A small image inpainting model, trained from scratch.
Model: arch unet, norm batchnorm, activation gelu.
Training: muon at rate 0.038, 8200 steps, batches of 256.
Data: trained on aerial photos of the United States (SatlasPretrain), 203450 training examples.
Rows from block 11, named by matrix and row number. Rows with one number belong to one channel. Each number is 128 + 32 x the weight over the matrix's rms, rounded and kept within 0 to 255. All counts start at 0. Numbers have three digits each.
# convs0: first 3x3 conv (model.decb.1.1.convs.0.weight, 64x64x3x3), inputs 0-15, a 3x3 kernel for each
# convs1: second 3x3 conv (model.decb.1.1.convs.1.weight, 64x64x3x3, transposed), outputs 0-15, a 3x3 kernel for each
convs0.16:097065131130133137159140130086091120112175158062156124142053200151070138089055175138103137142111144145107149150122167094146132062118113109110103133136119133127126116155135131136128118106127117110177132144173091093185137146137112108134111086144118098109110095111117082107156132136138122122159150114141055095110100103104098160086115146103107129094113118142168117147146123131126123092070125115053117112076140139125161116113152125144172
convs1.16:128123112129099113140077164138190102177155109146159095131102136077089115122137164125167155141091137122097111162123193147207148070100114156079088168119105132072034092126181099171149095127114159130151161098123161113102122157097088066126136157198153127134158193149157074140108157147091141125137166110145089111137107071166099075145156108145176170122175103150137103115157114138098089147146163145098176107095184098176138143237120121144126
convs0.17:138115104109162119141112107100144149108090102138137100097137111098100107158132094166171107090123081115142144150114132144101100127142137099144097099075091123096161130116120144138128139141128117088136173081092047180134133099097165179114120145164136157136142142128140130123109142149125124112136141152139072161139123101079172113059096161099081132106102119128128118128141113116131145213120110124185099056110179126126179163103153107168120
convs1.17:157022124166214079129145153110106132144154090123178148151000162255195136070130134162129051152134194134153107122160179147123102100079136049143164180056139081168122121119092188088121100170062152148066083099122184134084136100133129155163144102098167110057070230170177107143047129091215053209143148087152155059209206160117124087059179126120096117121132200176143071055159115161140153130028117192133093118104147075104133148085161173135152
convs0.18:141137144110151147104133099141129096135144125095107120104083203157214185205151084132095061134079101165140152100001153099069183096117132160110144088123172123202161148114100125140155151153115139126120092121139088137130151140120142138150126152156167153098136128132140149155139115131139116142110110140087070116076070111103105115156124088132110102111125132113134120121144140136140129077094113029104139153152101134131168144143131157117135
convs1.18:119104127081064145100127159165156098181033126124093095152163071086088070113053141105035104094124195142167095174158086114145147177143098075154206141101125073071158064187021227093086213082089094162191140108108104058209117149111119152077131130095120079071119096139038195171185106106073130152080120106123152158214217094111094160134106121127146138194132150134116099155123084197087224127145212235111176135073114160130183057194130138133136
convs0.19:104096100077081109092091147089079074107085056102101077143133175104102180098135202112141195113138180096119142156179168117130132097116121108094091128092077184147143089108107108124118105112129130124131132105101170150147110116120118112100138123117118115112118118109113118109176159058105135080104155134067100142126157189131159199092104116083089112129139144172164100164153107188174117137114127110085128157154174122087084137118101141136129
convs1.19:081073098099107118112124143150138129132101114135098116142134149133148159088170165092085098104113113124127119109126160119102120136124104093094104140125140148147121143155118117136103101138126132131116121134120116100077102148157119160161102113107128083073102061075099095141182149091154110091144126102102127066095135104104114106113165162074130136096135152116115132127141111109144105097096070141154119083140164135099090137101097168137162
convs0.20:189176118102121075091091076168174154153120119133130120108150140071118145104120137129163179094120165129126146126097104134147120103140142070026108141107100163141058116114114103116112108130119100153234119115144091080119116109104115118128113127141128103073132121063128141102122154143124140111105106112130117192149140168123144133156121131156154150153179169133146119114126123126108114154126071134110100133125132184137080201183104174155111
convs1.20:128150147108167167092153157085117129093146136105122125101086134150064117118088123146112100151152128096117131126090144117076156157159140160141080114111072122149150162142126157122151114119163121116136147168139096130131092130138105144110073079121135151129140120133147132134108154120124135147112151168152163140131127117101124127118133108137071113151105173154132127143107125129136130112134165151112135129094120157133154149137157107124132
convs0.21:102143119130129137085100158089112115111164142109145159077108111111128125113135129100113110101140123111155133151000182199108172190145148077063141111115138093072115106092130142125152141134165093123143092091127115117109124141134136133149139128133135109109131124109131123112121149144136145123102136105154070175121067185107061219131075083133105115140122120135130143122126126134134131110104123128083105148104126151156143150157166163115128
convs1.21:044172120132101159164041127133096153175108131212083116130124122095157161095080124096183113088115106121111127198000166093084123038124184145087151115105137119099152110118114090147122156162132196043117129062087158038157075150093111121140133112124138128112123137138158155164140130152119108145118115118138065089172116104187161167158063145156096114119086109176035098120155105118131111119134084133125100217115108129111099144125147119139103
convs0.22:101136149098137109092095079137130090127133121133135102085143153038109171102098114089115139075124160071094148106106122125100098134159118088104134081101121111125104133148172134151159112097118117104111171140117116153113149138116177137093146127099125122119124134109091106104099086052108142025149218144131163177062144186086105118074101135082084106103094132130102067162211100114169131251146124112146126107094090143117105139110098140101080
convs1.22:160106113093141111075094123151135146201109142124138141097099126166120137089130114114161165131141118182144103116086122089118142127154184106114128147099109058063099137161088059183166160141141122161123099165124088085100159151120088118127121121147125147183161076144110153132144109110124116162124128165067123118151101126136186200107174078078153132192132144166132138122140107147137123112116102085084082160112115153115155174143180133176153
convs0.23:045093099086087080060093090134142124126119113113134149070102149109159155183198161147151162129139128149136124213121126171151130169157113187175205114126171058085108144117131176159144165176177156137167111096092139165115136132124140139115129133109146133137140136149124124141128126141137128125130132123079052064086074056141114105145149183151147177145132133130123128119121114104122121105101110074104092071103093174132123141106106151116085
convs1.23:113178050147142117118086123141192127144131114119088098159143190094138134055094108145098082157111116139130103144127164112124087146177138146104179107087136070082103114118115126128110173119079080078108103098108152135189151180172101117126086074111146125105130103100167158165138114109120111127160151141089129094137152123156153157134151148127126110131122112112098070109147090147187163117143117140191228095065123151149178116110122110082098
convs0.24:112110105151139100174171125117101099168142124176136099101086164102103166112068135122127054112102036070089070131083110118104106139154118186146145218182129249225129131110098154135130110135118118100200107093137133138158081057081120089120154144168109127158120138176141158182134132131130112132098090119120102136141097099118088082141148134108124121119135146095093120094099106111111118168150100179136102138106080126122136155150151158167155
convs1.24:084116132096093084120136112092106090130105087154124102116100055159166084125176149152176154116124158143112139155055140130095113138123082101110122106090066136110111114116107107117159101145196109126157102123125139151123102132122143160123130126131134117157147121113111111088155105127158115125146120162126148220146141159086080099111155120127112108104122121109116126125151152124163118100101146144136127159136134113108122112116102193197176
convs0.25:123108108133137152155143145106135160117141149147164125110100139108085150146069158135119129137119138124129127111122103170156116190135138076112095120100058164116116101125124095094099112098129129138169161132194103058113133129097164130119131126106093121136090138148089117110125126099143151143132116113143121126116150135110155141109146170099155180119126148123127143111120146118095113144118098070106127102110126118154120138234195099176169
convs1.25:159120089113116113128092146121125129111160161134153167115139105122135147133125126123131184129089118103112133144141136139145134165137134118134111116187081126215129070147168114128143058160185138095168125131156136073121103122069110145086134154102118157080108132147165192122133194160157160109108140138145073142129129105146086148126103117170127102156142187146201128142122173132199157133184111151167089111120053124096150102107126131078080
convs0.26:095129136073100113140148128127127114110116108119127133127150144095118134119112115136140157129134117126135126077103104094148140122164116117096116130112104117125109173156131124120113101122108143134128119143127133147115113118117127121104127119125122124095110122101139115101061029056125113129244178164139098103148115130150113156158124144104103137128129148016191176170226176174148127172148097099108152130130128123123139105122132113099103
convs1.26:139136127139103157077137104155115130090151194173192072117100148130177085120049078104143140154153076050030113105146140158078121074144201115139103134123176172181167156106114178160144131140114108099132154205100113097121091128101138068137096140165151129108077087129141158136084130124240143127158120205099151094094079108152171166132161137098139133088075124127110136143120107124124179136120140105120139143166113164057115067155173149122041
convs0.27:133157132121129098132129105139172136127180144090119117158135107157135104090071087101127117116178163123210216156104145120078120114078118079132179088116153134127125064091082121109095121101107119078130127088112126082098177189142180187151129126114096107132101102129113109119094153146073045107105067108181170102156140092104116066111135150115121130154134129087086132082070111134125140155097114151095040163084036140160152145167189141149147
convs1.27:122100097140117117143130091152166148114099141115118162135135170132151164137177138124125123123126129132136156141165135152185142131166131127114161141155139161143134108110091110163161102163188118131149132138125146167180132148124121136111129150101130134196162114173155102125098057105118072075160134122135097137141112138136097117171153107178191145145157125136140147104094084123140123094119145091103153093110143126129167127098114107096126
convs0.28:086104124124129129114127138121109126122127109101120070176161120169134090125070075064118152082113123066075055078132083041116063048128083146170189143139154159115102115086123102081112067052082142153123145168131111137074125135139121129132136126125116118132150143152167161153132106114135135150116143181121061119117064113129049132101088089132109113183153144107134131104162152091144151137154111124122082133139092140089108176121099188167132
convs1.28:131128130101109128136165132146155116116146127176176181148153164139095133174102161143155165067074139088097153144137163093125176089175230082119152113150188047110152140131153149134174137091140171117147211127151142063174140124121102131114128175118154153122156152114127125118149134118162147125186169146178122132172128095157103048134095137130109125144122116150099133156103178135067181148116105133153125165176198139140108131119083157135115
convs0.29:127120115124064006117097038154132093148128083121147125086071105103112132131116155141157202211180154234116031141132107165158126152153128098070075081044067063046040119155153130129133110108113133114112127106127123094127169172167138162167132145155082082057100108093102118133136140133120119122109114113171168206131141199102070117129131133062077090102113116114127144121130137130125122162164186108106117053099119143123120151127158148121137
convs1.29:131149120162189170123132132147125121128101071131136102167126117154141140070105146131090118161122154131112092142120137140100159141099132160114156153134136187153131141154176076101095105108110124120163158154166114140140069085084105150115120156155155167177110114124089101105143146168135148168125135166129179175090124139085090086113120117072098130114094115060074102145075095198158171096135128109137086152145148103105124109119130121147150
convs0.30:096078080080107148161135114120146139125118091142115116132065028038131159125119104092121096098142101138136117152124105127156144145156143081084120130106122122138124163166162123125162104128115143139139102100104074097112110129145159153151118118137113126134142131121103111109113092063136162002130214021121132095178126113130121127120132129083103114061093113143128095163181098165164100176140072181149131030149140123144130128157117119152115
convs1.30:166152105057138108092118057164102144145087153130129136174132184134124120123147106091124129148159131154136167166142167104152088095118105140112070129119105140138145111161090122169163149086092074119103085143092114138167091143119152123105144121113110072118194117129138153158152158107113172096112149127090108131207145194141163092074164099109117120136076158082073090164123075168154151132140117187145223173140076130061111119079141147136160
convs0.31:146129114109109093111141125114132145122165187127138126194205189228133097126085080148095021200131066169147128114126122114126125197174139043063067081138138148137148131094107118120140114144160082098133119123144187131147153135106090082086110093093148133130134104116108096093136119137133145105140209080082104113121134138087093144108128108104101119109109155129105110173178100148178100045090145157206197185171116170182166117136129086117115
convs1.31:117174103102139107145115099169121150138116090135143121154121125089104077078113104111116110162126125184163132089161114153171133181205179121103100106171138089063105108156133145133153144112123120155139142179162108096130140160137139120146121104096128078112160128119104120128128175090126128108107139137139114145160168161106119158111175144124130153172159129145139130088097077144120115133138160116106116092098106154076128143125157142145116
convs0.32:162173180148171164101114104141173136097139124121121109172174159147179164123112098218132124228163179199157163176121122156107086140128101146134128098120131069104113104129136118138155129122118108163130078133126105133090128123135116137158136159168117117100145133102150149132125129108119127121137126137122107046160136143129086069132120116136136127115130122118115114123119123134134136090166181108118184116099102120101081130101100146128143
convs1.32:094131085148125103193124107090154088080157165114108129145120173100083167143088135172108081163131093060094104182122113194109079146096061162132079117108076130150164124158066131156086114129111179170089139123093143120126106090176085107215080136198114131102145114097115139091126121151135136139094134131191136090179102145174151150146122144161133118163157207129106117176153155160159115117091036110136213060103198158169168114131126055075122
convs0.33:123129125119125131129138120108131100098112123138112096111127147137148135153174142110118145131137171134117101124111093127133103149138140126129151119136096117155100133131125151174133119124140131032181027000074046000078100114096125152132070094096144098121160125118149129112162147112157168124111148122151146125143147121170144120114104144141107113131129133112114107108116113106106103128133094122149095115148115120126132124126138124119115
convs1.33:097144149070103128077112122093091115193164185142150172113108105182156135152148108110070048173178102109106083106154192092106131126117161177130124146108086143112120098133142124151101154140126096125123128210244134184197125105130099077157107123153121109155132049149147077124128142126167192136155188136155141165085087114110112117161113159085074093135092080148128153134109090150143135117097104141145129142158154133152163107104148139138149
convs0.34:177155129138078113112048106109129176110148218119122210184137156120094105119085135140082126144126132115135152127124115103159107119183120119142156173145133152089045135157161137141110141151147172148157138119111154085065139141116151149121150148141091094110099081109097086099137122119125112128150119119128163119139164121128091136147183158141150109124098040126127138140138148147147143094084094145110102132095080099115120108143146127146136
convs1.34:124153146152127156148115200103121113108080102163117143218172149137143097100098100151148140129142149137129144116052094138130135129179165097079116153143163128180175130134090134120097186097091116153144122115098153158159112139144077113130109132149135130122152158120131116115110091157136113128110162088083161119117158136055128136158126116138126118137128107135168111129168118114176140132145134145164166178143127114084120128116103135102091
convs0.35:058154135089120121137126098121114096127147104107119111150159100125142089083156103120095059137114069121151102126139097119137132113144150187110151184080145146082149152119115123128170102132157131159171088168184117139133113121128124117144151143149092114123130135134135132120164098098149106131141113135131155148144190123123170126142086051146117104126138121109108111118111128123105122099102030088097064078097082141104124118135114144175150
convs1.35:179122134194165118153153127154161140098148148160141107157070097194129115199181119185162131168208131192159095115140128146143090140089103095139129115141159126188134159160153121101089107046083107138102118139138116128065053075137125126175113132201161122098149103094133081083086163106109149149151140157128204102125183112136208101111137164092120130115141117126099167113132189082162149208143117168103074141130125093122112106122123099126117
convs0.36:050039119114132108157181141114133104110143102094117098038125141116142108144105107110113093080096085123121117119143161116128126154139113167132114126143136104099100154111100122089127132119151117135166108160192089121087141109116106106114086104129103108094119105087138117096152147167138118134129105103063165138110159187152200130167170133146134111146133110114153142118126133128106102184140192151181220162199211127150114110097115156137119
convs1.36:106092072144176124085081146150102118127110125101061099173085094131167134099122155109137116071100110143136088172173157142183147161135100148124123171158101117157135145126146140153156143189131091146144131120139155149131145122105084074095126135152147156105113133135141134117172163178167120175122133151117116119116102120133165140113126125159133139143128119157165145103130166164138142136115120148134125136063113118126129170156121147167115
convs0.37:103169154112108183126049123116131139127116114124126148121041112166106088117167125098103123149141141153111080162086090152145122138125090156091163165087194112055121157155156088124114136146147137111124095125123120096101165159127118145166143131137142128129131143135136159144183162094163169101120125119146158047087231134124086207105123156077100129101096101174169094171156092061068121072184142097089145138083082133107154094123137122104150
convs1.37:108155132057112129085175043145099123176121118134148076126246083109052068116244170141071136143144120082088185122112104107097132169197071130098135126155094187091066110182142081181100150085215101098117137152088077116151062117111111153131117115157122106178135130128105088085191123124097150016181146149129117161109186149104148099131073165110073109150117067141107133218124089120215077139146125158133128155149109164177135124195119152063153
convs0.38:139131091137123077183152180104116125112098123141125132137128127125166197103139164099095105152138175091066088131136124128124114151124124160193178064103093083137143118141133099141126107106108255208238000000064042033159085088082153161160123106086120114101113110091121128140113091103157146127120147151127127087107126100121130108107108142156153158136138111133134131131131127113112119155156124068134137123151104135076059167141117136146114
convs1.38:122123112054110094157123137166130132112135172053060122149137175066089085126114173140124165208196240080069052147120150151122194158134155125129147109121116082093170120134143133105123156192169181162169084071038164152185145162150133144117112147096106134095075087053161143141130140113204189164136139136097117118157161158092108135118140134139134110133119136142155149141131120159136144161156157116064082083082092119122133147158124211140119
convs0.39:103117096104107116136134135124108108133120113133134152108162201196170111119185211138152162076138147084127073077114157082110098125113077124095132133114112128062091115130156135178161146143133121114142100138145106110123089106108095129137142128093157124117112104110120122120130147152116144119134166137048091152142120111124082108148150124134118122098078112148121124167154127161191140056105147222165091137052053122138104137131125128129141
convs1.39:136128188129154137099120148068091164134167098141164145144147186123115132101117108117198136144128086137116106109155165136094112124173188127083075109147092129130125085110190104194104176130112110057082141143122120057117110105139126147202111119118102117144150153089146109113133178104154115112123174123129093092113154174134088059152173131069132151168153096117079078129162180174110108127103059173173141154102134183142109127066100151156132
convs0.40:140153137147141136119153176127121132107108098096103105168189120127147099113130118180181150230211146206192130113128110132148128155139151143162198113147164110153159153112144167130123142126131084131137116127129115098116146133137143120115152145135096097077103113110101111099082114120104146127121170133100161162184095177203099220146166179169143151152116102100109118114111116099105101081047043092050066104102137051103139067062138114101151
convs1.40:093129131104106123141096084134126140193147114193159134118153163118096138141120143072078091114092098067102095126092095129101124130142156126114110080129135122085139118115117083141139077164152146124141157160146156176153118144080091136088140176142106110124133138173113148163140138140135167122118152128113069100097075060092077047124120163112107171135140181127121134142101129116093148119160138148135118154128138110118124123152134110155120
convs0.41:118106121125088104131118109106120124150120110130150134116115145108112129104125129110095112149139119140121101146090090135146093100178151127085112121121116121128107156176148094085070154109062125118132128143130123171129109094077147109068128126105118151138116136126105110115111127016185214222073160217140117125124105148129096125078111115102087092107061088130255035069255211000000105128133085110174151154124168116120123150117100151118106
convs1.41:126118173182076160173167151172175100082118171163101164159113092111116152173112134104132117121144091142133058089106163185061141163096159109208119130088126211129144120046178209186104057189125095094134132129098140180072103099130116131105110100107169170076093145170152050165068113167158142122233154162136184060076133142153039159140075150094180014022148064139115160149122146098156136161121161151098119081105117167145118116085160144107174
convs0.42:111108125122108120111100157122063120113076160121139138094117128113123155115095156134133115091104105123112095076156137091185086082121142149168095162173095229121070128131151099117080114119138122140135078133106154102105131119123128146147120134136176140163158144157151149158137133124143121123136139127132105124105092153117143101144124082155112084138088116165140110115149146073103123109159150118162112160121089112143147146151142125138109
convs1.42:081203172131205073173100145091119135064220097153090165164138138163158130100150077117160071161072071148056102115147116167043134026143142161099097111140082203111111146161129113166054065134196191067147047221071136188051141111155158136125075134132119148084119107123162063187118137089161048172152106123155129104117194135153118079174095090097127093116167135223145121118179100084137033143114063074177124149156199156104162131078154105170097
convs0.43:137120156119094110079104181138116086138122127113090130070008213175045137047043216124122158137106128057093105139116158150091098131125103079113097028082075102146101129148116133146128149146121041148158068103179187146154163141139119151166155149126148117121127119138133126133157095095138127140136123128092074139149168188138109142117121130113120118111134157132102118181140113149122118094130171150150134251137143124138136124144129130136110
convs1.43:089092117213146092143143069102189116094154120083152093138125128167162148102110190131140132116107186108100158126127107171163151139126157095117144136164158110095126103140125147137130098134186199140137088084133111134134186147139124127099118135084163150147122155103110149095093102149152181144144161161187103175102122128137102108081129091167172148115113113160183138057099087166136136120121155078094085154123107075118105165132132123124108
convs0.44:128146123117104105111108149131155164084101094114121149154075093097092062174195137129169131120142078150162132117066067161158178129137076158104123140136125096113125128102099157152137100119169150103091000000000255254209100112111078115114103147158081109128092090121123141125133152135119112124147119106134136099146175146088122144163150131119117115141140130114106118159150119124146130161138165110110079129111125123115139116125170108098121
convs1.44:115181079098140153148157163106088097131158063119150157163078123064057070156143129164116208143142110074113073189139103167167121202075126123118183113170170141099079112066149054139137136116156210133138113049068188118146170248090136064078133224146118252077092172065161218084146171124180160109156141132167163117138181154150086117164054105185138166119141126104075134093105154093097165129042132119016097096115147183114052179188085184121130
convs0.45:228140163115101124095103136193123133149115124111087124096152118097156098121188105107169174104150155129149135082163199117149162125145141113140161094126121064087104109100078088111129091118121105105114087123097149163130092127130091144146077121105142104068135096083123105113110121133110126117128153144139142165142171169129197143137125117093110125108141161117129129137139138134129151099097107057066104095082109153155125183210160093158144
convs1.45:113021161116083112135112144177072135113120163106102130077119126117087120138081067091098184091130126108118098107115070106099140133085154135170173124094148139137151142163108158173130144188136119169127119155142142112146146138056148146113096138084110144148111158172131150163155132136132115144109080095123078042098110127127139174112064090098121140093120146132109090123125128123138159119085115149110103145148140127146135112118092113117123
convs0.46:080095089047059106088113162098125119085107148072140206148104127091102165047133181137101073111055043137072076165074077144090130122140119101078149128086146124054118134129100134110109137093092098161114147149118151127157107127119124145129133160129141140130143129129132120137087124132075137134084153150136139131117116105103079106115093086130118120146129179116144129125130113113119120114114123075126108061100077161150156149138157120126144
convs1.46:149112150128135148139154111158110098139107089106133064150160123146143154133140158108095147095123124133127114119117119116159115132137134139166153133138124144183130156169171139164168115127095101143141139075150152077117050095068077144145130146139142162160122132110132101103145161087144145091151079155127158128148156139131144184147079128192087098168086111135122092128115118138154172155146104151113084117166127149160120144129135123092131
convs0.47:111127103094136126146144109119147140112134128116121110130125142099116144055157139132155217137139159119124120198160197164113180139087153123142137147154169134141176140144102091146123037107108131082046204148169099109182126138127101135140102125122115117090141150120137137129143158152135134141150135127179089088147140108172197157086097112055084107060071094135117117139133115140141123165183125126108094120114102082070094094064082124091080
convs1.47:160166146109151128102137157155197182148163147105124148134090139126105143139131139128143104111100095098109113111105174151110126109086115163116087165143126142120112147151143129098103131097124086100141163120157146122078146155150147115163132107151149122115142158155110135151138162148127156168083094126121167147125109110138129158161140133142127151134136138126135178149149169135109097185174112096166138111188163159157147153118123142150175
convs0.48:115119129135113091166119151108126127095115132106115128177199078118117087144095156137145110119136123108112121086115096113130112147140116125136103182175157058078079127118120120159146135164134195208143110105092066063077072080086146170145126111086110122101159146118153144132107129125131138122134136145136125154123125143099091111101117122177132158086088114091093113116138153137140136138151154104135104072110131122107068121130111118136153
convs1.48:150150173041034097139133102131139152152236255086088060177194180138119130085059108157184136121148126127133186117126135179153146162167129125131114075099083106120164122119117155145137081081110207222195122128098056045026123111171149185160142101062107092136107108121089106085144124099153156104101115145095105141071095112131169114098162154157081109144089171166203186101056059132128135117113150122107113096114121168192175130073083125127108
convs0.49:073052120142125157163154149128154163133138133151157127066164130124180125181145088089112151095138147111131121102132120115149139107104160139117124152148137051129138085117105135143099124125066122038051185121085059241062148145122125127118155130123113098077122134113114135127086126139082124137150120113124176196104143168110135155089098109133129113178180160113129138111114118135134106111088057068070098052075112172201204103116144110078108
convs1.49:121064126114132118129157139105085170083096121141138124108069112156104153140083119135155097116093203138133208143153118168160101129134129146142171109133156117135117157134121135162145110141128130104144157132113144106106104118121137161108162098118152117131124189145135103135112167117141121126122084138115112189138118152118148113100096087124099094136135151159138126136137129134133100158141165151163183125134191152107137182155166154133149
convs0.50:248205077196176084174162090140116122114097104091073116123156166170172172138150136124122107093105089084071062102069105144114134134113119149164193142120139095061109137139130156181155160197160123137144154118126106094129126124126122125101121124100153150145153145158187173178100116138111121125154148132123084081132110108108105091094129093108150104135142115121130140132135122134119107164107083114091099143133104117123143096109118115104119
convs1.50:107121109112095107143137110119123128134154150153138080100117102126093091146148151129157171130143134119099148109078102147131115141129089103133122085119111073132099151135085128145113125148126189197173146147152142151142150132146130106119138125168080062095094084061115141136153165161156164171135103163136163156125144153086110129120117083155151130147167157180170144165132109064087073132117093170140134153163183093112103145132134138119140
convs0.51:160152098107119066078102061069075109087107112131157135158119131139121135163153140173060006211090048215108070093115103122116109163133129151168155087110119090107113141134115145132101152133119133113094102108124112104111123141139114127121143151137108141192129156194152166181126139135115136125129151144154133160106099140145129111084113154096124169128155173137125121160145129161150133123143142085089087116106103039060122054061114088083097
convs1.51:135167182160159174164153100045086142067094122120157159121131108161160115130112075145158130162163114183182170191180148172161140113134201145134112148151089099079059128109114118115138101123143142142146128133155139139134127117100124137112191173120133149137115125165127145154132113158175163153163181150147129126164163139140138109113105092158130112200149095131178138114123127143112149136109127113096111102130101138149147145128158079095121
convs0.52:063097134115118121146103102127130136127093139155071133108124116154121107124091106115103126121100106140111139210093133128081136093083129102067144114117098165146015111142115127167132118124117085113125146137130138157128113169136117167148110161156100130130116121134133115123122148165133123119138115119119179122096149136123156110135092095098088108122128131134134131135128138125125131109081093091069088116124142139142143155154146143141138
convs1.52:107231088102176103062161193114179104135155143120121176176039124157133134145161149104112088146143123136134118127097158157120103169146042176095105177144111152187072158165116124128134179049167147148089166133118172170072146136115133130139162118151155186100115143103160135117109180161146160159105165131159221099142164097120220109137185140161156125155146117167187090151145079185242043182152131123136132138147134129094128120076125107067174
convs0.53:137099087121135128146168112122114140161145149120090126116136092145156117142185085094132158130135158109132152113098098139130143134167131126121100101123093146179121140144112135152144133132141036090101161155141152173157108115113109116110113108103109115120118111120104126135140100130138127117126134121151141116135148164127095115135159133147160134117116122141126121120118116128119119092127118124139146156143095097105135113112118122121135
convs1.53:108109117220212216049053133101142146206129143167137149148108115142116163121104135126155155126123134143124080208090095079071048198187183128140130082076100113089091107077100102135163149122115131102091152131117154152218098100109139098098138154211160075100218230175063073120159157140067140139158176127152134156123085051135154170174133138145086114156119115109095112218255255071046090089111115118046107207183153139132101254255172140124130
convs0.54:132097124157123180127101142137107127140132139129137130098000255077002219114000255149162149141125101134165139123120128139134139139137151125121118128128126120144132119147103123143112122147105000000129028008142139193203135191146105137100138163118142161140132161158126132144145156147176162153153123108123142127122149126135144142150130119132127126146121140129142121121141133118136120103119138129137165128100147125128108135140096135133106
convs1.54:133082074170110070200064059074172149132188122097203188084118201063094156053048113109141192089095137093136171150140098153158157144133162117091165130092151185106154084207165083200127073170105186092147130078111107069087151148134143117088083159096084139125055106112078117108156129163139099152170143149139055104143095153150058143089167125119183156077197100116150158129179142136159127128114151127123152090103149151156155138162176135138156
convs0.55:252149127225140111134119110159160154136146144133120122125141125170144094174124112151117101197156129146115077100108173096096140119098107130171142099166150152202167112086114115090114110086128107119123106120124139127129110143160123146171114125124153127124148122109131094067116130149133113122139115092129113128134129149195195206066078108125121137120099114086089132104092106120130116072082155121112141170167160129184197124167184149157152
convs1.55:140157179160130095104101053080114151127123119122103095159145080106132118104124182167141091128114115123139113180122138132101116161107102108069093148106119141122114150123129147156135087094131150095163151097129181159113116079075120119130113135147220176110187170133164129106128130146129123120121120123157126171143143177140091073190119113159122111115122117104121103125118121152121129102124114132155114145135151118125122109134130094135173
convs0.56:132131143156134130151159134131133141137103087105106159137169104112113111110081217150153170150126130149113138135087123134093124157130143081129122104143173211134087104105119128121132120140133000211080135212143109000017103089107097062065067066104127110129134132140112139121117127125092086130115088133128135117107105105127111131102106096093095132112128169119077107106069107117099105085134182129138169131122148124096091112141108097152153
convs1.56:103077084127144096174127116071063141123121127138082121103095105146112178087078165131144116104125175117114086148091136123112077103140120139134111130130152174110142166120099137120149133172131121140106199168125119110128098195129167179078135094104131123104120215136086151162134112086106112161133140132129167202122123088148150102129132132135050175100123149144082143165100148154122111108105147115110149058083097138099158132161157127185162
convs0.57:124106121132138117120131118107103096117115117121112091141093124154116125138107116125146127116135110124164140104150135107176212135180239108116127103131139085121142139146115129134085125129096131112099110129152135137172138128105124119099115092078142128121137115111121092090177230239186222255124151233092121123138136133152160145108075074119082046106105083163255255196255255102115124120117193109106173090075105091075082113074078112086074
convs1.57:141087105141112121114096121133116121124125107113133126115133111102135118116160154134125097112119129132131133124107116122129145132115128105099144131091102164116113117078113134112123157116141107114110129126124144126109106109119114121140154126121144137147125107119108122103081074107049024105058011103137143156113129119117164141113098101140140136136135105146164139092107141107099140143143104109153129096134119133120121130116126106127145
convs0.58:064092099067084102096116112087137150102160172127176191141103103131090095037094145163132062096083029106138095155176111110123115108120118164131120175096079175069071152174143152162126155137105120147125141137116160128134137128138142136141173149153102110115105126135141162166136136122129128121125127125156123089175150142085123150118125111135146140135134140122145147122127134127105105169176121205179112087107123145134121142124127140130133
convs1.58:088088093077116188117118130188141105110153140122148096157124092191170130171095031121095172175134175095082129114156097142144111113099176156125127131117127136085086147147125145105128174133093147162081137177135106143148123135110160158112134122071093097114113109131132151185131090121151108122133095137105148124086087089114150168143137091160131138144134119150163058124098110105123240202112143139075112137093029174178169151128118110066038
convs0.59:132103133155138154119135176094115151100099111127124113164148176212181174218153156125112127130154162126140150135187144128196145137157130096119132088123142114175163097139179115132161109105113148147108145146100114098099130154132128160137100120111098069076129104103128126117126135137141131130149125132213255103090252138087236199086078108111110131137129140126135120124130126132131132022080124006024118075082132158159115116140106127149151
convs1.59:098083145076070123099145062213142086153148125059119110109084100144117131083158145123085132066147150107119146125145088149069092117057033091188184112134141199123091123196056123158071082143164144138104141176130129119103168130116144158125113137151127110147102123194083060160127111108098147113085148148106102112086090084110091106110059127119063113141108124157109092192149078122151069119131176171138117195196089145145104109167127135151138
convs0.60:067099156110114124123129112118081093126104117155100126113191137133171171154176113127139106106102121130108139117198174118140139096104111177143078134116110094042122079109139104151131097130124059000255078000255165000255118126120136145142130142160124105119146124134142121150159168141120154148105118118099129109128119126137105117111103119125101113132111136112113140113117150129097120087161116078164147089146101131148112135109097113114116
convs1.60:095077158112092174113081180200097188169101177164101154108116153144098156146124146152141122151186104171198102118102166142057158156028196140112173154124178183125180196100149142134130149158115101182169061155178070142221148143123116104126122147132106140105124131120183146074091166135068185123071199143128122146116131166131105168096119125117123132145133081116106147110131137128139155106131159102135169070163153096224128122184109147157122
convs0.61:157137118138136120129141132122116136115086089155105082101105137153179237114079112160120098131105097131129110134095116144112130127095112087115099061105067075118075140115095135112116126118142116115120114108132174131125118139117140147123164148124121131134109120127089085096132129122136120133125092123130145095181151156164152160151170200116137158118120106120138134121130132127133137079080095154155191164184186106131163158103111180109090
convs1.61:118127112122125150115081117113117075130114079147175160122111139100167141119181136154105095194190122038124116134126175155135149134189128109105114142135097137123165151139128130149167088137182152117121112119138102115148121162177141154143119085054110102086127091139168132149085089144156149150121166104160151161144135196101111136129124134159073115177093118116139123116141103107131151170115107132135159132117147140111117119102128086082108
convs0.62:151117140136082111111090111128112096098105128101111117160119107161136135192135142132147133113100104118137128096121131139132126142176091109096104087090132091098135156159146137153146104099091084142147108151166173153134076062114081052116099118129089095119129109120136119122154035156228149077143171000105127118080101121107103122099136149109103159050080117198083103214229093162136077089087113113150111093117088103098105108104128099097112
convs1.62:119169086079179119096070132149114153165118076111174126107083121121128103102166096116119132113121156110101099136161098097189114128136128172137124143169106116163194112132094119101195152094128111122080108136154115102137106153145111121142139090119128102178154118090100182124167125081151186117143145119104052127130123081078139134096169156119076209133104155125139113127136132167122114149146145146119133134132087116092126148106077115133124